A small audio captioner, trained from scratch.
Training: soap at rate 0.0011, 11400 steps.
Rows from block 4 of the text decoder of a small audio captioner, named by matrix and row number. Rows with one number belong to one neuron. Each number is 500 + 25 x the weight over its row's rms, rounded and kept within 0 to 999. All counts start at 0. Numbers have three digits each.
After each neuron's rows are labels from the 100 texts, of 14976, where the neuron reaches its highest value: "tokens" is the input token at the peak. Only what is clearly more common there than usual is listed. The data: synthesized solo parts of chorales (CocoChorales).
# fc1: MLP up (decoder.blocks.4.mlp.fc1.weight, 768x256), inputs 172-255
# fc2: MLP down (decoder.blocks.4.mlp.fc2.weight, 256x768, transposed), outputs 172-255

fc1.201:507484503504493496521461447490515491502575491452512441532463486506499468502499467523487494514493484475496538522535505534496474498493469495528466520472498533491493487537532517508514497477452514519477479508489511522455474536480549489486452493479489521454
fc2.201:485487549508510493482493489488514517464444527478479495493514515473487495508508512479492449470464496516472515503536482488445498494517483511487504522507486489481502441488489516483502491501548482504482545476499494456501519449489531486521497469468507523540
tokens: "d4"; "<end>"; "g3"; "g4"

fc1.194:498493525494509499503487499512524484531485533473539509501520480499487496529493514491500530559477536484521545517483524544513490488580463544518483500494494477496504557539467509476469453496485516513537470479559493529492532527469469513491510523472532523486
fc2.194:501496452483477497506550467477504485542486504559491452526514485523532473514519492479523490472498528476485469493449502478536531494455513474531452515504446497504515491495507482482478503547457510469489489494499485467496512522515487456528486507504478530524
tokens: "<end>"; "g5"; "g4"

fc1.152:543520503508513554491485530510531424494535488509526521511481517481530487489509479423492491495530529496531500464476467504516508524526536478510549498488528515470466522520479456535483524517498511466482476476493504515513454488464490520467507540488520481514
fc2.152:464485504479485481444543499530526456504482456484506500547516487551523505463485573505486468476528465500486512480482494462498479482500451516489509559507493482493491508536513470522499543513492461515503505550539482453491471476531483513485510460500490496476
tokens: "a3"; "b3"

fc1.11:516503487481509486506460480461494474493447494440508491495487517519567521460489534464527491486534526550522489544555511502518480537497539499479442541480458495499509475509513510506489511521551530473494490507514493579494489488502537488504518482506462557481
fc2.11:550485529529499502510487503523501480463477446494527509498497499496481446537520471500530501497457498497469520478478477548499479437496532519533500484522500496496535471482490477520526486514493486506549518541519469496560507487457526518493506483546506482475
tokens: "a3"; "3"

fc1.653:517437503491510508496488533481491472497526435479472453511497542508523516488503488473519495503464539490518522548445540479508481489529552536492489538496517531530491508482509463510507502506503496497522531480537486506536485504553492448502546530514469455505
fc2.653:467506492543471475499494475522494504512520537523496505502484525521477534518527523535507513497457477472465475479513488517462499464496517503527471481528447518494500534522499543453528479529467495572527467532499500482504444487524496484481550511490499494490
tokens: "d"; "a"

fc1.155:513496511465505521474489474475446493444464541497511493495504467472504517558477507492465534465508499465464445503496526496498487532501491504485506510523485464540506500492461540461493478508520486498519492432527484499541536464532503483472515492526480507471
fc2.155:499500455509511513494502535472515509534484474444493544479515516488513503468486486502498466477500525528498458502560470421508549503472521466525450498507519511461481490551522509460465500477478522496496514433508502485512486538462522467493456483501512559502
tokens: "4"; "d4"

fc1.164:504503470514489493525468480469483487480524457533489460504528533515543496498498497488463507495491443489494478515518467475500516506474517471518491526513541557483506483465502532461517529456516539494517474519516523497461495480503474495484527479502459511517
fc2.164:494490471516519460502483505459512500508482515514540503521511519505532492508503485456483512485492496508485476537525513501546507538504516511462489535538480490479524527527528480554508499461502518474469522466533505483490536497502511516474502494566492479530
tokens: "d"; "g5"

fc1.255:522526541486510508497564444498468469521474564512479482504522542522497502463474502461506511507459544461466457516527472463464488482474519488509523497501539497492542468519500485475522479530538520504522474513475492482480519497485466500497473505505501550478
fc2.255:488475522515463483480482492502496503528512517476518518533546479502522537508481519490523480494516496520470497458496540496514499467503496462522448490533546510526496506514466528518496562548528491522480511511525515489493461538480509494491522457526493451464
tokens: ":"

fc1.593:493501510541507511525515504465463503498500470498505507507534487584447490469504521446489528516541529490480523464494495550456550500478555474509478478471499507449478499508537542519508535479469509532461483484524510471531517527482473482486515524479498484519
fc2.593:470520532507447489462502491471488463471508517461540484463516519513498546504499488522536467455485505499520483468520513477516518513503490520516502485484542540502511535510506525513503493479492450495524503468536541558497485493495472505449512475510500569529
tokens: "g4"; "b4"; "d5"

fc1.224:475512526505450468502471498488509515515488534503491505509476550530524460493498507484535493513491513505503554502517493503514465494469490503518483543463455421524467517510472513520510556459545498493483493477516483486499488490486503572484493497489495514466
fc2.224:486526509493479509476485521475484474507489478481458526521487452501508485512544525499511477498500524497461474493487488538524474491536476496496492462535529510489503500460447471507521485542466517522501485489471514492502497526533474523548482478550516485488
tokens: "#"; "c4"; "cello"

fc1.394:491458554477520540527522498509526480477514471498519494498483512475501506465446487539527520534503445498525470504491528503556506496541478486462525524517473498478476490559484508481510461498496522532487518480529510489494499543505486517519512527487508512494
fc2.394:528476511492498480490496498469492530435504516477483474512481457488510506494458500516471483495471527474454524529483491516487457492531506461504518483516480481516530550432538503512503472476522461455496500521495497475476493520511491524525462496516480491497
tokens: "<end>"; "c4"

fc1.411:551539480527476490504481485497493472505522479526488516500529530507483484509511479496567512458534518492521512490435462515526475502503523467497495506493531533495482483495530513514473503496546508477532523514485458449478495490484525476519457535469547506508
fc2.411:493485508462529508486547488520504511532489556513489519498446477515523465494519526485469485481485469538465539494510503445467481483483505506497515462493509539484482507527496485448524511482486516477506495497484545501525515491486509446496529509513561496499
tokens: "5"

fc1.627:512474484519492475529485526454436455493568484489490474521512506512492476473450469519530493505531499497507583503499518481497544520530520466500505461497501507513490505571496509519510470498519489472501509556488542551527490493534524512516525524474540542489
fc2.627:487534501504489551498466461500518508490444478526554515464476533506515510520517497534477481497518474517463498475522481498517490475477506510560513475491494493513513521460494498461499501497482507512442490535476466509481534484445485529511512555474488486507
tokens: "5"; "e5"; "f5"; "d5"

fc1.419:516469485501537481512525480531483530518514511521528462497440479469519500511434515480487508526467507512449484511479509499501533515500478480509517470517493488485515520481526485487507490496483494490444505534530481478500483521487522492468449489470505521519
fc2.419:528469505502511532545550509491528492489495530507544523511466477513506482519466447488479474470494517495491509530513536522455543498510498504525511521521481511523487475517507503460538520490555534524497492481475512462522547453499470520518518474479525504489
tokens: "4"; "g4"

fc1.442:452508525449519507476501493511480499521472511476483456499533501508546485516533483476483515473504505505443467518519466503437501500503474511501476486535513517504494511474494500492518541486491503524485515430499525520557530483501517507447483531511515478505
fc2.442:511506461514540487514487496484513526527527476435513519512527529507551461569534527517531452512508509504503503498490475488524508493466479491478510466537497466498451482510534527492499511480493532530481506479513478444526489429530468461532514482521473464476
tokens: "trumpet"

fc1.746:483472529497525504515518476479456490514483504493499483518444535466497491506483491510499495527487507538515496539491488503524532506530493536505468537501507485528517485512544520493521510515536520493541503490512489548466497521433471477505497481522490495512
fc2.746:517505507504474489467509489499508517519466471526519543561478545486493499490536500436510462514515507510500491520461493509495534487557492508505525498501508508500515467520487515485482517440526451500500533498509487537507516518492493498496486495534506509522
tokens: "f3"; "oboe"

fc1.362:472502498543510481529501506543518468500556502485492501493463475521514515486512541467499480520492519501530548527482534498517484512497523513484545477531497524508485501513504494522491517552507443506521459495461514517556478449480492520471507513503488573499
fc2.362:477479467558495538490491528489501493449533505509431522479547505505529522510515517520480504502482514482488481495482503489480459485471494477487475545507488483489494475536463481463523498538491492522515516503495490492501511473475448504522535495454516498491
tokens: "f5"; "d5"; "c"; "d4"

fc1.67:477464486501484517547454530514484478536516513481482524501468478537486477497519507509518486522550502507472468493539489470511453509499478494488496501464505482471540540516514493556521498523529513533467512512471514551541471484525505530466527479512525508528
fc2.67:531526534508508486473480457504493468485505470505493481479525539473468507530540505494453550511471523534517517493535515492499539548504484520513452490516484485505505500483466470504524512524490490478475488508467510479497465475488470532492535524488491497523
tokens: "5"

fc1.334:559466498492506484522503487526483453490490512460466486512570484470515496475458481495493503490526447516447517449460494488501456523502504491491523509491516512497463519530509526549528503514518475518518494482487508477470535548449504489476529500490503486483
fc2.334:485535487526519446465514513516512504515461505517492498499497483480545458488492451490533521475485475474536527509516480508517515555501532491530474507487476520484526506492531468517482533501461506460475487460478522488494443462537516527517501504545528531462
tokens: "trumpet"; "flute"

fc1.582:484454512469544452518488447496511487481509455534523488558518510496486503464516498449489523486514471494469527520454529512479525463518525453516509510508525503515534476486484494489486467489512509471505516533492517478562505483502505485459480475449508506514
fc2.582:511485533475506492505491499470536570508543510527480491501518506492490455495505520509522487470512550470523441511475456453503538505486524451476465531520538527511495542531504535517529501502483497501559498506510499521477514461490500488536526517468469529497
tokens: "4"; "g4"; "3"; "a3"

fc1.377:517503475496502513499506511528468472523512528532502497505504480517487497467494505483496461501531534529480480527507492483484506499493502449444530490532455481479508543526526491506489469524447529553498537519534509508551513506505488507502514508477499476496
fc2.377:543518504515479504487535546501495510506531488489501462510470531493456513480484561500492488503505459471503486497503518541525541501476588584523543511501503483547537496507501502489472524521496481513573510494538494478470476507502465500482498526497491478540
tokens: "g4"; ":"; "e4"

fc1.136:485511494528497490499482463510532512508524500471483483510474492487494527527495474481506470533500486493540499524501465530539519488512476497519471495521480510512487482538509498486482496443515506506505506459503517531514509519458538504506511472524501506448
fc2.136:512477513479481514459540555545513472483485469499449516518504451539483502495493465511505458496504457449536522543536449481495480519502477502485516505515471479485505455508495490476515492512550490498476510523469485466515487501506476510495497490468461451516
tokens: "f3"; "c5"; "c4"

fc1.232:502522464514457524515470495538476501513489459491507494521485457525510508518489510501529523525548567486510433469504509478487484510502517479499480511521497525529451524449512547507495560498474499524524509493517483505500500511532513482517529509440502505494
fc2.232:519484496494546484512528537548548540515517518488566543491514488458460498541525470505498466514499491491533488464484464501527525527464542515495517484562474508516489528474475492507494483514538504488451461476541516464460506503513499508474468493454499524503
tokens: "#"

fc1.413:526490440472525512513518453486530525511449432489506470504543480481499515516517513519472456540527520527478537495497491520455502538517455483562529501480508530482499482519475482501473491523529522469539499508514493570518534466473504488521496507484478514497
fc2.413:492531441512499506506493514506494495488462489531509500541507500483525469485545527514491467511460486531493524491494523478550499496469495483493527492505508479477517545467552508496528506523513478498438508470533506452535497502509494466499532448536506505502
tokens: "trumpet"; "oboe"

fc1.71:502535508509508504436480510490461560509535484491480518452495535499483535478478499492502477445519521534488487492482528503491466501513547502486528516473516510534505504484508497493503489525483525485529516511464445454496532559495488506472512544521462529508
fc2.71:485524546523489485520511534533505508488576484493470485524483502518549459506488493529479508509528474510504489536520476524490450475508453500523552502558503460490468551501475512468484531519523477476475502527514480475506523503491533464512475472498537490497
tokens: "a3"

fc1.250:536477487528506524535508476519481517519497503484523465478535501487500475502505540535557514538493469512496527500525509530485487536504461543510530515504473508442543507478458514481506510518480499490515530512526476499485488489486458485480476510541461505473
fc2.250:463506460493471465492501479515483550521479486534507502508512496496504493481521527493494453525494487511497511510535463517573476483494495504504494483535496465507520506471512509491491507450518477493483510497511498523522484531470476503531499515481495493473
tokens: "trumpet"; "saxophone"; "trombone"; "violin"

fc1.237:520485495494533524519488503489509481530440510474509527504495488472485483479532481542514499466495520477491502512462517488493584504496468481485517472484526451530511494529508537513510476507439547523523476532498477467527469449473494509504486478472483477494
fc2.237:485512519456516548495527485544524499453518462493518502502543552504529495495490463495507489557477512496478517476515512499476547525507556501493489501477482509487463468537505510512474514529514519520472497489504476488499519481499531523479430512500470474476
tokens: "d4"; "b3"

fc1.701:506471523462480479518488512523455499508534499499514508513463486496497505474523491482515495476490427478520512486484488473512513516495548552501495506528546536489471496487488500480522507489506583449518498496510530539541498487438530523478542492482517503531
fc2.701:522505535544515499467484535498568453479526465500537514475522513498497508523468506463509481505506487492513483490471452480532474492514516500545492544504488485508513507510472532474519487484482458488510528498474520507480541549508513537504481493451461478500
tokens: "f3"

fc1.640:508501517512502473497521530475497517531476500474487455504512507500500507520500496472522460519513524488487497497505509475491516527487507498466515473462452517495508461487522470494548484562483496514494468502450522465531486505550474496455542502445477491489
fc2.640:497513516511505467515482516520494504494501537488509485497512482475522518464479546527437516479501491519500471510500520476518490481472530438468492475498520511544519525505526486519480510531506524512487528492494540534514485493476512454475489528536526447523
tokens: "d"

fc1.489:474500515500489480514466432489542470475511532479491476480558515499527485476503445514465539509499495508479488498509520517512517517521489497500521537510499467541539506498473462493537523469475489500521473487497483487535459472450501500486497529495547508452
fc2.489:519502462500492546495536491478478526464490539521515471518526498491541524480480467500523533497512528496473473477502486491498498475466507498504511492489499508497432470547473478468485444476495497506461522548529503508518539492499532503500497481521515527489
tokens: "4"; "d4"

fc1.251:507473492500519504505487469514520493542490479551497505504489509479494518504512517500514477504453512502539532451547511478477496511461522466505493495447477510512523487471527493545525499504510546511541468502516496527453490485546500495506536465470458492510
fc2.251:521478501477509505475487491494470479483490471496491473488514500499469521488510494521508521539482559467462477510508463496477534530549514530483494516516447453480533524513500478449493497514531481527541498551504483523507546525495545484503479509469490504505
tokens: "d4"; "d5"; "4"

fc1.397:454507531491540490486485520527516500468509536491522519468533548521541503506480521460531496510499450463506545462460513528511491563472498483497496493496480450517536487496494507507502517510537517477554495456517463478505482525502492499475487493548495529519
fc2.397:493448485510485486498501532504479538484499508493476481515494460535452502474512479513521493464526534503481493507483513540525509535467463530493455505506485457472520475492502470525490551509510487547498506488518508502537519459490537472472474482496490515488
tokens: "c"

fc1.721:470500508528506498432539469483443491476449460523497500485498502508505482464527513501515463485543524479505489516495497523462512530499497463490496487496506507472482514510530480516517492522520543512519461479488500519451498528508487531505527496512487508514
fc2.721:486479516440527490524534494475531487513523477531529501471496478438483487526495510515483526485538509518525477511525504480520454512507488494514503488536507470507542545466495536548514458499494495507490516512459503515465547457520519481522447495494528473486
tokens: "4"

fc1.473:454504542494493528507491493504512509487505514508509521526490470506493470480505451484509456525462498481485514531505532479486448512497512510487527512486472468510522517481511537503508515520528555498499498504556510501476533468517515486533480463487490511486
fc2.473:506525494498527466522515510506510509473514477453499480501452471526491524491458497511525536510465499497522471442524521527483517480482499503503494493481478547478466511530481496485522488562482507474504498487452529525563483492538470509479526511491517469518
tokens: "d"; "c5"; "c4"; "f4"

fc1.504:490472516524520487530471529539503470453520530480492486523498535477513517529481504493537487478482438520499531490499516507515469531443450501490469487472503454467535541496473495478493483515464523539532492510523500474512486488485500496499515510478490494508
fc2.504:501486514517517535522479470482490546492514481504486465498514529554499515486518518465488471522498508472521511502494499535536548503477489512530487493502504504539513472533520526502516511506538526498525486499540499516522524482506512523505525539498499539498
tokens: "c"

fc1.713:513452456478448494506492478511519516513488524508503458512527503445486502538493521489483493497519491536517501498568443440500515472469492479493504502501499503529524478472484500502528492492511482515509535501498509483498512522488520505493484470459492518485
fc2.713:507501525460530518489492461497486525502468542530498489502513509464519474493495474510474481510488508497494551568469543490530506534521497513504488512527464562459473470473470502516494516507509503453465476535491480508481482546509497501501451557502507483506
tokens: "d4"; "a5"; "f5"

fc1.299:499497497487491556522469485514522461505498510482486496479520495514523506483498519516480470498487499510473533471484447490498512507552480511513536524503541514533511503475475478496501472441489495506500483514499524461546493529488524503494453512498446446524
fc2.299:470491505507495520492522490484539496519475487489485448503516544515492501510500490514516503523510494484455512493513506514536482509525473510508500542519471528509430443417460496520480501509486514475463511514491474458537481496525465513487522467533486483495
tokens: "trumpet"; "oboe"

fc1.233:498517540491485501453484523506503442536527484480563505486501519553548508506503486475481478533478483483472524506514517535491533481521515494539451526467497526499497514481494548508468547500463494524479487490518492488472498478496505493490480529524525487469
fc2.233:516484545479520509524507455503488524490498496497506518500480464480474503494535490493543504502535507513536527528467487498503489497512528521485507480549516482470455498507490495511525548485504474498509467470460527519513512508497498476500530502503480508465
tokens: "double"

fc1.738:497477485477558479539429484476483528483478512509509489522480478529528552498465512466507525482484481533506481517498498496535505525539516512489492516456502493501484501485522483501520444498555472486470496489425524502485535494495515480453539536478518540501
fc2.738:486495501546523538522501495519484520494506559506518537515526516512518518519588499494484486487556505519502493427531492534488476483544484489528529572529526504528501520492537497480533510459520520488513492453509490475513486538492453498481450517482510579499
tokens: "<end>"; "5"

fc1.86:503543501456485428520504474497555516523525502488490515491496510497478515505481486460485507509482524497494489504492475532483460505525496529478523487465504493479504489496539556509501499478462530542538488523476517505536502502480522497509481503491479541464
fc2.86:454464539504522517479502535478460527534464527452442496515472520490491528531468453506487502517499507552459474500493526519486526501531525525480508483506531505542503488495471491522511544504500484502500518507502535521461475525523543552530490532478494487510
tokens: "d4"; "4"; "d5"; "3"

fc1.443:450507532455470534523480475511509545515531519472481450514486539479491552461510472499460496529476484506496486508490492495504496518524507503477478483496497471520556489504534487520518474501478542505493473531512518494535488550504490535530493500459502501489
fc2.443:539502526572505497518552516489508541484490495498497455472507496490495490503559489564535523520474480513504486519450484534450484467480532452475474520474472477511455513519481518519484523493525510504502504548522487496555529519495487491483476497541512491503
tokens: "g4"; "g5"

fc1.10:526506524519473534499527547546529516488461514501477489467489569472476428517509543482507511522542473471460490488529479516482469500476479491479461516521510518462516466476530539526473486472496551554501507487498462494474532493512512485528545537509461504512
fc2.10:494529490483510490508478499486515473484526493489456467501507489517464529521489525460553449504525500463481483499479520492518504523476494505499486483490502455507517466460555498439486461465483479472498498480458445497495491487524491511538483486513546445515
tokens: "c"

fc1.756:515496458464461494512466542456494519478498539474548484504484498532460520489518495469505509503494500536516549530460556494488530506517493429473454526468477492477485492516515522466539512437511482515468489498495520490503506495519496493521481498495553493458
fc2.756:488501484533495499501457487513518523480509530492541504495517478526488509522519548497485527498500471517494476496457463504528482493503466505498527494506488528511447550527517488467461515452543462507498545502494517489465522519501524480497501485475514546564
tokens: "g4"

fc1.76:515503522497488537508515520490509475474513493533529515534500499461489470496485500508473486474526513481511481478478487498534507470549467463484503551537514501471532466458446526515498508547476491452513519491515479509523503493592532481489517474457538493493
fc2.76:503509525476472487555462480488493476480485488488504543508510499528454547462518509480538528454500491530543516489498460461480462479537515527486490506484502505472530518553503491510518507526483462509464501552487527502482485469506467518453508537499478510510
tokens: "f3"; "e4"; "3"; "c4"

fc1.559:481528517479488497529479529490449513516495500490488454455505521536510530479497508512497526527504459472482498517525505477488488526472512468499479469549487539493533529479500495539564496504482494443473541520462529514501518466492484476510538484464529501511
fc2.559:516533468541526454462497453496473497508492507526524494544507492522533494525464533503479504505511463493494497505509501514489474495460469536480471526497478524509531491524557450482503481541500515481474525506470444524507501492499512465559510499492536467512
tokens: "a3"; "e5"

fc1.560:482488508518515537518511512472514524503516450498494476507505511533479500504503449446533455505497524479491501534496476503487472508501505470448491483523519522525468490513502525519505481519526534523504465503502492514500471519552490449479487524539540461456
fc2.560:487517525510477478530450554497527540482500502532463530484498504467477487474565519517462497505501487429452506517498529509516490515517556494518487554551484528516511477497502533485506501518472497501471477474523525462508507533502504505502517423508477498481
tokens: "d"

fc1.654:501511495467520492485526471506478485476470414447479525475532498483496498451503562517512498506480520522480521552511465523514449498508503533536449494545503521460530563529455507485465515509494455479510498509502464514488477529531551519527505497519521508520
fc2.654:503511525507498481487513478517507492458511512498525526539556506529537488523512514553543493524525501507491526465459478506523484492486523536494486495513522505525442480499484488513513480528540489498510434482504546500498538496500485471507480545490472514484
tokens: "a3"; "4"; "c5"

fc1.208:436480514494509478466481509515509497486534465497462485498499522477500458496544472488510519501515497486507497481482522480466482487503469482479495540498477493492485560447547475525511486509507552527518496498486554521494527475542489505495507479532511505517
fc2.208:489509475511517482489525543493531517496512488511519457518494498503514482503516495496476488483509502499521499499534490563508492447521483489488495527537554469490523533536503472503501531538535566505542477505469465490505517477478506527504568509520488498471
tokens: "c"

fc1.33:471476504537532439441515541489523510499476506474491509501512551541485469497533505521567523490491464483497474504502486487504466522537508482466511485485518521504521542487510513482493494509517483491503524522535523529520474511484465495506520456504540539486
fc2.33:504514550488522487517497499463521498498549480465529502505484513539562494510488493488477448480521497472458527495519501456498523542517520469517499532454462547505478528498486487529485489503511504488489534476494554520524493461453506542500492488527442475533
tokens: "5"; "c5"

fc1.307:493498540499489508516551472539517467507493530528512511509495481515509522518514500508494485543539474508528548522460464431517506540448512480509513465513502443514481530507505501495455481509517550485503496511492481488535499524488463489532478478447503461520
fc2.307:482529531463522474487500489492565519488470503521496460496499551532511503507472489515521469510472524529476540508505506522542471536574474510507500511494499488550487469499511477506497515498493541520488504467505530501526521516507500508487493514558521494460
tokens: "<end>"; "c5"

fc1.528:471495470518510498507503503502467471493495478494505490488473464466480468485487486518493509537526491496511476520506495492479473531472491474470474470530500502476557504526495511562521504494500508489474515506486520500515495488545455515482472508529500504481
fc2.528:502499526476484514514503469503497502540499519474554498438478476498492466508516502491484524547508514507474536549508520472515472453497479475509503479511520508477491479517478506547518437513419518502517479507504521547497543494462504498506535525530518474530
tokens: "d4"; "b4"

fc1.114:513434513502466472461479456478516494526497496498516480485489533504495515515476474486458508513531438484500499484464520511457526488491503488511506505501480488488509454541529507481552474425494498523507493545534526519520521521514500481457501544501482497481
fc2.114:508479471513516500500500509503464505476478509452486515530506492478495467495490544544536558504495540510471482484527471505534459527464494525459474532494497481457472501521466497481506502561518520504508485496502509498495467507499474496503501533462528480494
tokens: "g4"; "c3"; "g5"

fc1.140:502533515504495516486478477517511456501472486464495463474529494496477522500494500468463522544494507483510475507477453549484471508464477527555483547515469483483506447504523488518477510516483476545504481507490531479505499481511518502504475559487486481438
fc2.140:523505531508485509511454524526464480477512558489520503447476512495519525504504479528488510491494513470508481509470478483481500515494522509461481511536481514524499455511484535525520431501490486494499486501486518534535459545491497492486481517444475496524
tokens: "double"

fc1.5:494487499518463457521479478550525549509482545474505470478490515471529536494513501526475530508458495477532525492485499503523471519530528487468468479473468472539483508490495490506551462469510524509504463424527479485469525499517486532497469487473522482471
fc2.5:469481539463473500492507551500500522479484523488487492501523500453529479488511497502502457495478474494445494522473463505520511443510508500497532504549493490530497459491509478498489477486472486487489546520490470526534530501525535479525457510541519497536
tokens: "g4"

fc1.404:510476483511501491516487493449441540519459511533532495457491505473511507501484476491529469523502505490464508523471487483466508456529506492511490538481517478458538477505505496509485482520464457477503468514475493552503544491514526487494498503529551488460
fc2.404:538453539542514469495491452508518483477496491472504544484532514468516506505487497493505488493522467438456524551515529456500538491488503524499489467527493541488496500506542491511519474548517496507479482532536534528512492530485484520492473545496467492539
tokens: "f3"; "a3"; "3"

fc1.324:504499492511465477508541484516481492539486532550514500480487501536498511460517497457536511541486551471496472513478495531484476568446493507447547508528521527531495557505494491504495492508529484504507498521530487476507483463507488501485481524460496490481
fc2.324:465519539532472506497483464563483472490474485460485540474499518512513478495482495489473557511499479481512503532520469531476475518501520565502468502514505512548515536494483471510504488508487502510506520529554470491458458477500500487539467513505486528509
tokens: "a3"; "3"

fc1.649:489542491515553453495531534534506532521532539489508444508528540493452457513485527475472480493487463486509473494510468474503539542533519474481506529534473517502481511513473472489444524524472459495492476477475508493507534505480507476499515511548503476502
fc2.649:485507498500492494520517457486512513393542440481492506484485480499498518556513494464486506464489515501446467549540476467503492479511540478492541479538541493491514494438471540493518507481479510474525494519505500509490511507504500471503542522519498500516
tokens: "f5"; "f4"

fc1.592:499464469495489491515473512491501502485510500521534451504542466473457511455478492508491482522503486482531482479481506493538489519455513466472523516574450491479450537473489530527496477525494529526458504480499484489505449514504530507509488531439535519484
fc2.592:555495478488517505509431506529510467471496475484505504505474537510509530482531509487527508505520489514479517492546542451471483487466497520483522489479501550504496510511528482485520500525524473470493517508528505495515501450560485537492465515518473532523
tokens: "g4"; "4"; "e4"; "a4"

fc1.37:516507497510493495489518516519503467502457466531492486479530507519518437537500501498531508538493469535498438490482484492495471542541514533489523509477537519467512441458459500553506498495507497491504498516462510491506496489518524509486514474503496522484
fc2.37:460514531497497476498486514487465522485450498504516504479545513505455474486513542501544471490501501496512505531540470513541490505532446499527492535454489526468512530462479522531479504443529484521488484472489492494483438528477518486529499493546457477499
tokens: "trumpet"; "#"; "clarinet"

fc1.587:522567434501546485494485468485479510515483457505482511474504492503462475492511499514485524543504477523453499518515521498475491466520504468479508493491512507496493502533492525507534488530510511489492473518518498542479463521537454518495520530477497492489
fc2.587:462504485507555520525474497510493531492510505493500503509483523540505500497478450456494488515499519521487524488513454514510485480533520496507455456462498471502536509459507532509478495482471500530510513530499510503522540513479495514466537539512482532495
tokens: "4"; "3"; "5"; "a3"

fc1.575:506514532465476496513528487477529498482489460501470480486518467447463488497483474474530499502488520463465519507519506443513514456503508522475485503511516469502489497502502479483521466514492531509488493497505457500530496483524497556524478513478480525477
fc2.575:519492465465478522556506524483529528491487522550480503499545493494498521524464479501506501488502497469477528487428493531503443482554485474518492495519532521460496480500525485501504490521477485513466553504509494494526503499511486535507507514467492500527
tokens: "f3"

fc1.209:472537497452512489532486488497485540432509511521515526501505459493523495522470504485494546533480499556500508517501528445521530511528507520477455477501525491502528499526497537477516433522487510482485451504487509472475523539446481501483473478519511516469
fc2.209:491517496482513513470476518526532448582486495452460464537485475520524498483505488490536485523549521481486507494555496503505472509528479510543487525517491541455522525521492461474501541470550428489470504502516496471489508502485512490513500510489455478515
tokens: "f3"

fc1.99:489486499482535516504493522502473501500466507502488516496509502477444505456519484485510514492545508517501505500478518497515453502461508532548577502530491560503535488516447481514491506493504469514537471489520516521475504523529519525493459455504512514548
fc2.99:522491516519490517505510511527472408487485481522510544511505509520519528544493522522502503498447504522508479519457511471445527523431428495498485483449454515497463508497511501554460541508518483465471515456497512512506488485465513456511530549493513473486
tokens: "a3"; "e4"; "e3"; "c4"

fc1.79:512518491504520523507442464521557530520506477527555550516547521492503484510533522509526486484500518520493501483531470456507514502498485504532533504526504511501441532497497505491477457487498470473487520520524488532519453497459511499454484526434515503519
fc2.79:520468497501505473467502457487537517512496479497530491451498497487493492488502525530535526527490489544532477514524456562519520466539498479482460538537451487508440516538519483503509473473452527488510468504519498504503491505523492468481483441492455510526
tokens: ":"; "3"; "f5"